config.yaml
model: "masked image model"
dataset: "Sentinel-2 satellite tiles (TerraMesh)"
train_examples: 36250
image_size: 64
crop_scale_min: 0.7
horizontal_flip: true
translate: 0.06
method: "simmim"
mask_ratio: 0.6
loss: "l1"
arch: "pvt"
norm: "layernorm"
norm_position: "pre"
hidden_act: "squared_relu"
mlp_ratio: 4
head_dim: 32
fused_qkv: false
qk_norm: false
parallel_block: false
dropout: 0.05
inner_norm: false
moe: "soft"
num_experts: 64
moe_every: 2
expert_mlp_ratio: 0.5
slots_per_expert: 1
shared_expert: false
patch_size: [4, 4]
conv_stem: false
depths: [8, 8]
widths: [64, 128]
residual_init: "none"
optimizer: "adamw"
learning_rate: 0.0033
beta1: 0.85
beta2: 0.98
eps: 1e-06
max_grad_norm: 5.0
max_steps: 6600
batch_size: 64
epochs: 11.7
lr_schedule: "cosine"
final_lr_fraction: 0.05
warmup_steps: 330
weight_decay: 0.2
Rows from block 5 of a small masked image model, named by matrix and row number. Rows with one number within an expert belong to one neuron, the router's apart. Each number is 128 + 24 x the weight over its row's rms, rounded and kept within 0 to 255. All counts start at 0. Numbers have three digits each.
After each expert's rows are labels from the 100 images, of 14976, where the router gives the expert most weight on average: "colour at peak" is the nearest of a few named colours to the mean colour under the peak; "strongest on" is what is common among them. Only what is clearly more common there than usual is listed. The data: Sentinel-2 satellite tiles (TerraMesh).
# router: slot weights (model.blocks.5.mlp.router.weight, 64x64), inputs 0-63
# up: expert up (model.blocks.5.mlp.up, 64x32x64), inputs 0-63
# down: expert down (model.blocks.5.mlp.down, 64x64x32, transposed), outputs 0-63

# expert 37
router.37:166135147107143110119152156115138125134139078175116093095115148146097119139106108121123109112140178101144129131113159128139137134111148176116173124104128126146119142150079103120099116111193156
up.0:146144087108135180154165116100184154159160134118125117146147130149113120156143123128123099123168116115092107127128155144121119138160146149108118073111125132133100116171136129159108112113190118
down.0:127145162117114148124123109107132166135101114155139103154131122118118141184139157112151131146113111083148140151137096124133092108077167146133143152139134129183097137154090126108158178109095147
up.1:073123141135146134107100131140098160107161154116103102158113107181098128098096158126096100112124118108146092130131093181140129153133099156116125106115135154097144102135124145151155120126178132
down.1:142117100117128127085098141168122128135131119113180140093160128177132102142134148118125117142137100111151160163130113105111095127129086142174181108107146142077125126113115126174121146132092111
up.2:136113142084141116158157154145132107134150115132160126148146164116141128139125124144183120118124127112119087137135138139115149136178104096090096114086173139104153139084106113103152137113065131
down.2:079127116148095189137152111110153086121141126144114122107131132087144139136157097116097118167150088162100111111144160128139128114128120137165130175147132093174140126152090121149119098109127135
up.3:125112184097154140139122112131136111145112102119089116150094114172139102110133136151126100095143104138101078141109144163159119155138097107119167166087086150130135154130128101143160120099131150
down.3:133139165123145113092163155150153122134110108155149134112144154146093113172125074138172135102117171108107143125134164110147111155137102136093176101157131107160095143128139156133139095147108123
up.4:167114154125142159148125137102100123117134156122110159098128168147153131094147116065135124082167133124121131131066151169110164139116082124121156125148110126129111134145121079139137131120141098
down.4:158171127089117136145141091137091129123151146121106111148137108066134157092111094155118126096112093107112115086118095131109125140137118132111095149153111124091181135152153158155146121143146106
up.5:112119124186158117115089093162139112142100082085128133086095153140145116097158122109142117138153099102095123109098180119140109134085116130168120142143133140104115093153140119140121123121136100
down.5:171161102108165141108138120147109142099142181143122124145122136127138109110149145121158102099164153106094156161116124101106118114147140152094178118133103167130116150120108087172145115136087115
up.6:113111096084151100124083130099097180120141105126099132137161051131144138130157135113114103152142115137133125136133103145096146087139111146118158136174145104111165135106101101144108133128122128
down.6:141123143079069145102138157120159131150151089132149113130141130118101103125129130156123120114104109145097111148162146122094138169092092121101140080206120124124132143125119105108151113120135150
up.7:171100148131140108118097146141128132149134106171078144143156105133164131115122079152121119131103126113128126154121126147125123098152139113140164135112114182133127181150145129111120184079133168
down.7:117151126130137114132134143116123109109136166075150152138089150137116166086078106156094120141172118102125132126126133164170174144101109147145137168129139094104140100120155094144137153167124136
up.8:142073082132131122158142102133158131126109120093119153108191157093162118137101138151132104132111157088097127099112130133143136093163140117185130134156141145143120147145116117161149118120125092
down.8:116120145116172116114086116126087140105105099125154109164140172157112096151115114094121143123137187134141112107173096116136114152158142124159151165087132143146137103142132134126133172152091132
up.9:123105091159127102133144143079127143108086135132113133109160172152132121147146117103153130093135159118123146147194160136099139165174115067094121150107110137129124151124095143143111130134123136
down.9:109147127119119075173128099123067111164111132153151097124135152101150135161169169134140156131129144125125099166129135123150120130119166116131123134143151158128144165124145131077151156137155085
colour at peak: black
strongest on: water; main land cover: water

# expert 34
router.34:135153119129138117141136098158103148151135096132179156091115143132145156091113101155139137103168179121146118102119162105109129119106133177132133128127103123131132108152093129112101100106175185
up.0:120128106143157109127098122117135166097157131160089113123115092145120118109153141147159111122106135123075086107139113142129076138148139105125112130165175154123185100091159110136095135119137106
down.0:169100129168146132128105116107115146147123157118120138145065155133108144094161125115117139135089140146137125129138114147153122103158136150138191169152119145124139104127107070125106146073140146
up.1:085110129159133147140102075139119138106124122092173153130116148126150161082164114151149143126116141165122093111133111142090094110132133122120119121147168129119137093147182144124136093134094169
down.1:177139093107106099089131152141115122095085126127112123121140116080108112140097131145130137156095146137172129126129145135107176145110147162154103111099143138169143160090116114095113136119174121
up.2:087107117156121132132105080149119141113118107073176159136126132143145162075169131141148142119113139157128108111135113165100105111153138126120115108132169129119160111139183158127127098148097148
down.2:167141103111113113092120152128126127084096138137107112141143145084104108129098133153133117152109128132144118147126139141089163169154158150179110103120140135164148167073104109106097153109160127
up.3:126144093112102144158159123112129158156162140136113137101101113157160130130086099113100133129155110146131103133136099190143178117100152131130136171080122153174114155142101113135134096134143126
down.3:160069115156107149142119095126150125123097144114075115104121103173096128115115106098117111119145134076121128145178088135144132106140101142168109130099105151090128105101128143127156124099133137
up.4:116142160101100107143127164103114139159108151095144134092132132117097185137099113103119131104184103157117131080129131114111077116102100149161120131132125113105132114134132183150157104107124133
down.4:142163126161091124154142163161118117106110084122135139160108122118107118172142125081062122109143107118135121113182142108116135108104152104105137116106136143139105158087139123088153105124139158
up.5:121120121103187171137164131102134123151129127163152098101109126148154201145122128096099147135145137142116154134119099121112159153085095107118138134119184130102130151156122156144126138122111098
down.5:135126148122167175132111164126117146161108135104083137175121145126184111180160122114132111142073139110148114166164106085128130130111150132134144126111120095136144111111124140161160146148120145
up.6:129117167137144135138116141146119112212146133156112140134133129145127148149109143119120133112155119134111147129131112085152141109094146111090115129131028101093139109122106159139149141129134113
down.6:129124115150171130154130127071118116132183161145141112157151148147122139108144137105121141083120137142097100175141091127143130109159078099104146092135134134138124145118144100164167110117086121
up.7:122083113108139132121126126125157134147147181084139113182092099118100125151108121109130156115140103114129126148077129097126148158126098105130125140120135100160103105111082145135098117139081084
down.7:111114132112155156146090150145155152097108121119148128085125157146133188094125143130133102120110101077129102163124109116130127148079152116097159140115093127126134161163151142126115104100176114
up.8:096130127134105094121136145155068132108157145120090135154102112078152161108183141122159169150141099115117089112154123133119106114132116123090115109137107127154116150118152156148163125164157135
down.8:092101111186152141092121123106173111121142161143144111129149128151129141123112094108123155090111114126152147137142111159123165089111168139144089150166150136123146114128112092187110160121126138
up.9:110103164113143095096147090122121153158136160108140117122115124139099126113134133191146164124157152110104128168113136118142132132156123101150080092186155161141104161141110125130137123134099164
down.9:127131151114127185148116159156123111151116100096152127107131093099169131120116138144120135138144085140089142143126094144076144123087127138137117207146149130156130116104144152130097155120136106
colour at peak: black
strongest on: water; main land cover: water

# expert 38
router.38:150123153117153117129154149128118137167153082164135117106142159150117145129118104135113117088170178100153128122128143107131144132110146177137165126106097129143109129138061095129115116109180147
up.0:147102151157115097107121102090146166156107156111090137161117122104162151147165148097148099134138171130115112115128164161121095102100098117139158118111103127149130161119164078145113133120117147
down.0:121127108144089109145140150084103144128123103128105150127106112133151174103112117144135058138149129103156175167134074117171112138132127137116105109109141101098103174133136102117106115117102124
up.1:101109130154130154133135083166139123124110118100117113126144135103150146106144158165139135148122084128109153139142059095145099101146152118106096123118136101103131121106160142169128138186085130
down.1:152114113143127156108119150069126114126152139084119142139107131118162103104109097093138145138140119164119088105096143190117159138165126116106112101155169133143149112150146085157146141107110135
up.2:084126142151133126148111115153112094128109106103169103158111121122148194095209135135166150117127138148136104115151128162140129108114112126120133133149145142155148136130157159140143108126074126
down.2:131124112122142111093118142092141152111088111098091149138151119132113121101080136128129103137113123137111158136124142152142117134130185135164069093146156113145121103114120050134150143120141093
up.3:148144092174144124181151148098078154138077096131146128083123152121119124147115131122153116118112142121137124108155141124123183104128112102150114103101137150164117099132129100146126134140180163
down.3:172081112135134125132083152093186125137102099120122116132126137136095145178137138149136129133164089125118117119146109100118168129115134103108070141160107104147128139131109127137104128100116072
up.4:112146155095138136143160095138076102126157176112089172114124104109148124113160132119128101114130130109096103109157144118135120070164100097094099114096111142119154131136140166140155142114118141
down.4:097075108145156156110118128104160150151114144133102115094138120123134102115131131154177169129117077100148136137119094097099137111081129122123128110128104096126131097128159076156151165107126129
up.5:127121103117117129114175074156157116151140117167128148104140143136130126081167123101148122124119118100137125112183107137109168122103150167100095104144157130107104152122093104156138166144099136
down.5:144126118134139148132171122119172155083098164090130087106085161108134128131123126163095182145149116170144144126136156154114102125124120127109141146136120103153128106094119123136138106071162146
up.6:174117126106125139119144155080130161079125132154140133133137094090140132139076127142135153146120104145123121132126134169106099139160154083164124114100173089134090147112122126153121094090126140
down.6:143108178101109129125095143170104179135121113089114122098102126115146126117126122100136113080149149115100089095125121088144107080119096103149139107115117129108110131093119145087120175133131125
up.7:083104117151135116139109099135127165110125146096168155123083114136150158106163129128145126119128141172118108109118135141111084135129086092107111118144168115132122101162180157110153102124084149
down.7:155175128099108147113144159125119125082103076140099138102137155110109120119100137129164135136129113112156125105120114160110111131135168177146140119107133146172140137137044110138152147134136123
up.8:088149094120167098182084094128139140127118109117088161095116133136126132112117108115151142107100139105099100112140131151103149127128123076123087151134143113152138131161150123100145156147086164
down.8:170172157131139147163099140152111161151113090150152111118111183097120139129103144128103157123160115118144129155159151098169128154106080123178126098096123147127153132131158119116113116130115138
up.9:119154140163115131115124148125068124106148076139076136084098127074149140104098141129123124169140118144144132108145091119152156133128113123090131125149144132161076142142094096132109130145144133
down.9:135157121135113126185138116081097132151130137096123150125108117124108136146122160147142112091126132094157125145107116154142117091111135120130181162166057131124163123148101101138095141116141164
colour at peak: white
strongest on: snow or ice; main land cover: snow or ice

# expert 54
router.54:178137129103145108123138153100131130142144098164120111100116159147112129134122086124121105109141186104143132129121157135135134127129140153100166123108134108150130130147073081129129123092199168
up.0:148123122187174134120144146143103171138106126127159109129098175101145114117170145115130093133077105094125130138127147145126140126147136116091144122121142137153125084169131140154185128111161126
down.0:137167139076098118161151159120133139096163125160131153086176142112130140103109118130157107116141124133160128172128189140112108123160126103137122111102135104130121148101130103129133130107148066
up.1:147091133140117110104161150116128165117156124176119085126131171130113151180121153120124159133115095127153128110163139133111132143089121164148125148097077101111132116092123125162155160158160122
down.1:167105124127146144172089117118167120146099150134133101163094107129106145106121115114115127151141093116172151094136137136129114127127127105076103168117124148106106179179125128100147141101115090
up.2:132147162138146121124099135126147127098146158137093118176166091109107141139135164120113141168112093099097129167138100148146114102158124107064115139120150115095147135111144111138133114146079093
down.2:119096124170123108136133102095141122085174085132170098125129138095149105095182106138136118140110144130135130102139089166125138141134139136110102178138185137148121116127122172153115152129140114
up.3:079079131136157138117102110190153132148132112144129162144127127160130147113165098157148118113130122127089112126094129152140103098144134110083120156160129103118140093152134176086132097136115128
down.3:174138120156137146114139135146136147088157135161097113100108117102182123117100186128121136130150071148150128121140114116141105132125125156128090111113118137112114143086160076078129126125144150
up.4:107132115145087112180140168127112098083158154107132111128120094130109146111170128120139132155107161104152119099139163089097119092094138126132142166121120123124141132117081146154180106146116122
down.4:140106099089139103148141121158100160131124160113117109112053125131091121161122113137128160121112141135133156132115124178105128103122119105139120067124138146131159156137110102098107077109107154
up.5:135114108132088104146154140089129146130119121109118131170098120101135151164126100133113132116178139113151079136150077119143104098143148134141173143153078148140094159140127134144125089100088134
down.5:165098122140129115151159126123126182127118065137125137148121138148123142093099122147082174142159139127167138137110115132134164118117151123119147125129143089125123082168136144122158133073099096
up.6:115119130151112124120142076116131156118121151131145104130180163145157136129130104108132116133101133157145091139136152149110098108175113165175147127122136110084151123109133158179148128133183167
down.6:136159137112153142142122121151152124078123156107161125112119125116132123130111144125119122110104156151091172116141115100116099194082140118144154159168099153165085157131146106164099151128140139
up.7:110119140159174151179136128146141104099108110166136124106089089133127163081160147136130146095136135142084129091148119104127118119114117112106141101142122121134117114148184128152155106147107179
down.7:122138126157117135124122131136129143156090114121135140115146121095199119126104163142166137151147063140129153146146104161130143176155162120170128116122098116171123117146098124087113144155106136
up.8:144144120138134105077098133125122131109151127151138120180105075139143149118150138112109117173095138151097165175124114134120109099138113108064110099124161132127120112119140128135142130175080130
down.8:131137120144142108108142134123092143135177133088103135117148124153086120142165110109155144158126162153120131127126160144149090165114173096102102109098156138163159140086142156157097105132095119
up.9:121091128153145148134121167105129160167114125101119128107149135122104117101145105117133055119156142124118090149095120160087127113129074071187135132119110130140126121126131163139119122141152129
down.9:145096119150155122110142068116097124123124119145132101105119133122136190174153099115151104168167125133120155138116091141123115132136164072120089088140139116163135148095130146141131139136143105
colour at peak: black
strongest on: water; main land cover: water

# expert 60
router.60:182122132122145095117153178103150145174171099159095122125129138156128143115144087110111115105145169105125120122129132125125155102149147128088153109124121118155146132128081085145145139110176144
up.0:106104111131126146117127060130133169115122118074185128107087135137147135090157105136129134085127146157131089121116134172115118127140090149110108144127173141122154096143135150138130114115132166
down.0:126119121125085128096135127148119115158135098121131151126122174138106087128078117102114126142133095107119132150172137077149143101088169133181158144134106109139132138141110121080111148096135091
up.1:137094128146129135109141139122186116136119153140165102130124084107145097129141112160107144126141121112158100137097143115108160140117126136140125106168167168128165100171165166131121169144156173
down.1:120125113121136150148146088129113117126088126142112135139124173100100124127143149162100128122141152162162135119172153121168127118116116117092147095122130092145104145212174141121131166138139153
up.2:125104110122144113134133121109158113146127162101155114170115138155147130117106125096086144106174167067143113171134135135144144145077133126103143098157110152155083159123122085126120111153127128
down.2:128085114116142123132124096181137125157110133097098141174115116164101168176102117112101133128147103078138112152120107097143165133132142172154115090150121130098148146159137123122135100118126098
up.3:087101127120154151132099116134112145153100135123102129114112164115176114113148122113146078125105135107098188123143126087141157161117114149144137160126172112120095151145136141178124138112157168
down.3:121090124151112145127148103138140104142095146078121098131080121107093143177137131129119155093126127125135134115108095140123183162114146118118159151170134119110119112090112146164105107163090099
up.4:169155127148128091148130119148123117108100123103146139166168108105133143102157126130142135121096121141100150153127105091100127105096169106127125104123090114114186107068168107143151102137111132
down.4:087110117114108117140067128077124093125142129122159113087105138141145124142094114103083107156145120137114147137141184187100125157108129142127135125130152123181112113162150128127133142156142125
up.5:095115108143180173128141127113073126162121115133115110119157127111166118096151126157156151101150161131107121105114144137190124101101132163152107118116134123154154106152138111115135110138072142
down.5:116162070130132133152145113119157133090109143122136097118139148115129123160165182098127130109107146113192100121142128095154111092112124139153133115155134183138133119128126159149099084140104136
up.6:141139115109130134134120111129152106150168096138147150106107164163165098161099093113117087123115132160165190179107131089131129082135150144121157138133104124115131094098141127140142142112130154
down.6:164133170112094130080164116156083116092164132093121075131107162158168137126136163102137157119147110140104114118109116102114122135137114135152120125171119118115153123161107149097141104111119151
up.7:172136138076101122121132084122122145128158112117087120105093090106087120114167142108123093130113165122116164096151142129146123145136157117122098134164146122126090118124159112112164129107141181
down.7:156140108129160111169083134140123126116154100117131132103154168165119148112168146119142128129112122183089131085138145135114184130118134093159124075123138158123140142131143120124124129112167080
up.8:139092156126112119161097112160179137130172117140132142144119153130158145096120080160135112118151128056121137153105110156133149126159104150136157133145111124120114177169114130146170120135146130
down.8:134136115139117116097149143164091148147122153121113167156168095162155156088085144110120111117154119136132130101104129158120167099117124126141151165154163122118128134175168095120138127071133139
up.9:117156105123099113127144137102098127163171125123114156135150139102121120114135132111103076141110096180125130150120142132118132099102126120161133123143100127136120177110143118120155159057180170
down.9:098107170120123143108126161135128133130103157129102129148143107158128157105122140122126116097151108171113141156109125119161137121167137134148127115160174139098178170159119091073183121139119118
colour at peak: pink
strongest on: snow or ice; main land cover: snow or ice

# expert 6
router.6:165141133112127110125147132110121143149137079153119095091121159139104123133114092130120118097162184101139135130116151118134136129125151169129166136104101105141135128143071086124112126101192162
up.0:123144140144139118154148132123093123113144091135133141090132140122163106115067137129136148124106184079151127120153125139067126147147116111110122116076147126132165158112140125119146110162185125
down.0:127142106096170123110150087144126106113151161121169133095143119126166132131141193126143140142191095134114135133148150103178139173138113157138111108163144106102134133128152127155126117129108152
up.1:128132137125187116158135149144113151176129095135131094183124095092135146121146105144095171149125159126134126138145102116139113128121144094147166090132113127093102109101140118117133136190122098
down.1:116135122092091104157128171121136090108136145171119100116101095157110119126137104154114153114126103133088155118120131144127153144110155116144089160140136097066136115114112135131174126133091078
up.2:116116114109135132173117096119163101114131151143137140113091111149144138111154153118150134101091117145093117130131126131137087126148111113143106133187138105145137100163197174095159134127089109
down.2:114161182143106106170091165115123130137126122104095143140133134095125084163106115197112128137112111129108121140134143112093148144097124131101184107120135097144136135176112103133109124118150117
up.3:165119147136107121102105101155105148133095109086166148106134113146139106085168129144091154082154148165097120139124090137135076119120132134111135122183135102114096146132161136141137105148133141
down.3:101156191106120160143130143117097129153136130173134124118168087177097100139093123113152143128162083144128120114141134104116158162176142109153139139142120157152127089100120131127104134107124119
up.4:142126118099096133170107171108079120119176149124082107156120121117108155075131118125162112158094131141131119100118112124128133150183136147145128179140162129134169142147132108131145129109110154
down.4:161149124096158119151148141153105103114151171132169139101111183133129067117126129120119131152089080147122135104152104149088127122132118102104114120110116136129158131086098088139125129146157108
up.5:131091115102157108114095113141142097110134118107120158148146123167169092139123107106137108121149065100126110138140105156098127102118119188150126107142109090089140146134136125172120101100129099
down.5:117129124113119133170139164108115130101119148090123152130128119150166128144081119107124147123109141120107150181133120100143162175088132071124136138128101152085152131150129113180107081116143118
up.6:136141105124116155084146165072084110161170075101129124142138126134118153114146154112133095127133125107104135141105156116121082120183111116134131129174116136144112118188121140140115132104127118
down.6:097118129145136107085147118141141157103123129129152166086189108110140122121101141086127155122109101135124139128143110106120104142207116082124144133133097126119126085118091102128129107139122092
up.7:144158065114141080134125132166163125130171135128126081150096114129102124136115121076085096158156100106113135141158114097127130159135117081121128130116127136139103147134130146145104118158137167
down.7:104151159142119129057107139132169100117138151125119141096120119121136107096113138130149140115124152143124144157105121079135121132088111122147116122108079167143150185111165142155144165124157099
up.8:149115116130122116154138106167189115117107104114121121146162104132141162143161146137165152111123113104079110117114125130119128134087105153116100130155162094120157150118146172138101113173098081
down.8:113180135096129141095109135142128180120149151183148147101108142162101113126093090164123121141119100123101125159157126177127109157144159108133132121121129156115147135123137076146146145113110162
up.9:113140135094147143142151129118150129139131103152108120110142149077146151152142118108148141133158129103095100122131119121162085110064145103124145106144121134111122165165172115122125127164175069
down.9:121121149158122121098113166107114108130126153129125124138125102102162113125128179071166086145132190131141109095093128089121109100166137134126157119133092130125120125130082090125115132108167128
colour at peak: pink
strongest on: bare ground; main land cover: bare ground

# expert 55
router.55:152143144121134117128142144112120134156136082147128123092117152152121141128116100127118123111158181095147116115105150132134138129117138168137178138097126105140130134158074104121115110098205179
up.0:073108144161128118122095097139124141132107096093172151125114154135144162087163103132146142119161165155119086114143117145109102107132131111134138137128154144105124104138164140137149075117136182
down.0:157119151137101141123128132157147123129112136133119111148143113101096142143064162157137144070116092117124146129137104082129155126101122137143117130125044141139088152137126130106100172112126131
up.1:101148140120148194104121139093153155066150132114071117092143146137131132132137123123107165126102142144131145147114125152146120129141117169119113152144107075134106118105132111121173131095087125
down.1:160132155126161156110091178132116154131164139141102135150124083184148133119092140120142119163151108089152149117138167088111133122107114119153163120137160168116125157127134139108084102134128121
up.2:143123120105142087158135098103106135090158149124149155160150143122176145129178121121136097138152179097114195118155151123119136100104122147115145119121177146151152150138109146144141136125126153
down.2:087128149143135165167127185094148138137127115128108128142103075142107111129142121152131142141163153135137110151096094159087128141118115153085074100114139131135146164175120104134132140126153110
up.3:098070133122125102162124092085148131111153146120136142147132153113109115161098079109138132126117129152139140104116078095077167072144152126159169137128126127121130110127147167119133111124139136
down.3:136149103157124122138088120177091150137159124116084121109101135113108138156152123089129133155103151108137119106154145148120182077131122145106183136142118117146093122147157128134135100141086098
up.4:128103145097130138152079137142159153111110125137146141129145138140157171073109125100150107119124109115065069138141140135104118107157148110142124159102129125161133111170120108124156108111121176
down.4:177079127154180109201110129137101138135105113147142179144135162146131120119111142141133166124158102130138113120123155128141133113097145116107150120113088154149126136129099108156086110149125149
up.5:122073124169135144121097165141135156146129116115153189114117121137116153116132178113116102065111081093117081111116136130157133110101128136099119125128133148101121127181134124133125123102141142
down.5:088088151137149124088113182071115119139138173134127110085073108179088134135128143136136119146142139110117105121123154094113134155141130136113120123077141142147140136134111099114097127148124107
up.6:134152152130177128176141130165137107128138158113118118094105132085076126118190142127129142158096146121080110149126147099127113159150114162125116145140151094109133180135153124127141116145152138
down.6:150119119157098115068108127139127154123138134162099081146058122130142134125091110115144135143130103114085139157125154112058112108165147130151127096123133149140115137142097144139153111115141140
up.7:163143171131133139186116138093141095140143109115165106156106099160128148072154108123108090117112123098137148119128145161130115078121164132151102125091114147106143151125152116124136129173142140
down.7:096107176112105107122134142127169140148122129149135175109157125121107092151137115133154122095157108156125177093135151127106167134113118177184110129149131106146119146112164129124096092111144105
up.8:130074112102165096153150164142118119139129133117175108136111114129091124108161115140137128152145138103123153137158134101154155107143110161138095146159114128129094119086144079149171091133137166
down.8:145108140132142110141196114085086129127077139108117118074094140167111158118142147109079132127111113087123065149116111103121127148153140119128107105130142108124117127141150103123151130147120133
up.9:084096131118133149116104140101090124104116143067153114139174100096159125095151088132114154149132117143119122064126125181135133128134148128162147125103105096143141110113154166128139129107119124
down.9:144095127180134148131095115114135148068165094134132122131129147114122099116137117158089124136136182094123129128080127111136135174102127125076124118128104139112152142110119138106103114074124163
colour at peak: black
strongest on: water; main land cover: water

# expert 1
router.1:079109152143147161133091108137109115124131169120125127150138098120121158132133153105102148157119101141087132136147095112152108117115098092112113113155119153110097134129168194158156128147084103
up.0:164132144085125117134143133093132129190163094112152110137131163155135146122155106122129113097101126102127148156153141133081111098164113089127123113111143117130131168134123079114191110135113129
down.0:083161123103128128148129158127131109128150120132106104126148134081122081146116118196166115140139156136119125116176121122126130110119145161172101126135130124116114102095126103131118161154198149
up.1:171132100108140153128161139106111133151129113122161181142116152115126082158122108130090126094146113167135120100143121145105145157114110072144106097134134163126159145113123150166128090095122167
down.1:079118132150117107132105124112146139132110141124127169130132095112138077142127135146122087122127116114128123162131116169132089103085116172101154165099096160159110137166102130124107151134189139
up.2:140143144152120143127143103147111099117116103121132129166145093106112164116179158142140152137099139132112137142162102108145101083119109099064137079103113140114104158127147125130164094167101118
down.2:115117137098144132129115155096122148129135126097116152111105159148120135109061096118151129117172130137130098135093141140110186118125112136145125162109138133117145067169110125156114103122174171
up.3:137103106168147079115138130114113098159131105101113123124123100107121137124153113081131110122129151104137130128121082184083125095123146114142173158112114130190096099141146133130105094137134155
down.3:166137118100087132133103110154121133150124144158152127157100096120102130155169125120148121145152130088144089115144155095106202160120124102120151107108123155147121123130115109111093124124177096
up.4:144152136155118137144132090147133099087094128099173152166110142104129152113176142156139155157093128157096137140143119132143088132155100110091119100099170113116112139163155122104156108138103121
down.4:132118132104130128130142165129135146131129131115083147118152137124107113100071099143172105127146133146144099114088130119124185132151143115160130182122121124130180085146088143140112128115168171
up.5:133155152154152146169112136109114159092104123152116131059129141129112161145145141143122129112089090143131150141145138163085144123173098116083132144166121147109132163181130123127122103144129121
down.5:155129128134137125088102121126128110155139126120132153147174176151116141157087115143168108117094139111158109066079143105116170141107145122098130118155155148131165130121125118088166148151132124
up.6:116134097115133123168126150115133129103137154173149146158150159112094089116136122106154091121120140115099113100122145108117070133131165093127166097119148108131129161119057117146132134114093153
down.6:148127180128162166199136140159132144125130086142113160141135140126093132131167099123130151097087104079119137162094118139139147126127119121148114087145096140151130144114113095111092133135134142
up.7:162090109140132151156148108097110132135161175126103102143087125135152097149097129127154165134106172136122137117142120131111124094149087160120150100168148143131113118095130152130137092106118186
down.7:151128057118137119148138102162115138117117132203120132134128123081106079137132130128106120105135095127130123136103140125119170180108164145083115135130121115103152110126146084152124117146117128
up.8:148181132112129130097121116133106126136116137125129142131118111134133134123167116129156138141147142126110121127111156227060149124138150130155158122105151125161179103128112133090125138115163111
down.8:146137146074111123154100136099136125104176131128136138110129088116131132114138080096075148095098155105115130142146097140142108106146067144103107145140152138134134130130089161155168109116108130
up.9:077107140142146076152115112098114142108139145126097146113112127187124132093175079137123118076129152131148135084124121125141165136131122153111135153134147147120111134072147132122105090119143138
down.9:126151138133115134117125076097115095083134081085099139145130148154120124148120127110126110103152103145096190151125139104144124112156158124080136093113124128136110108124116132072142137078137136
colour at peak: white; pink
strongest on: snow or ice; main land cover: snow or ice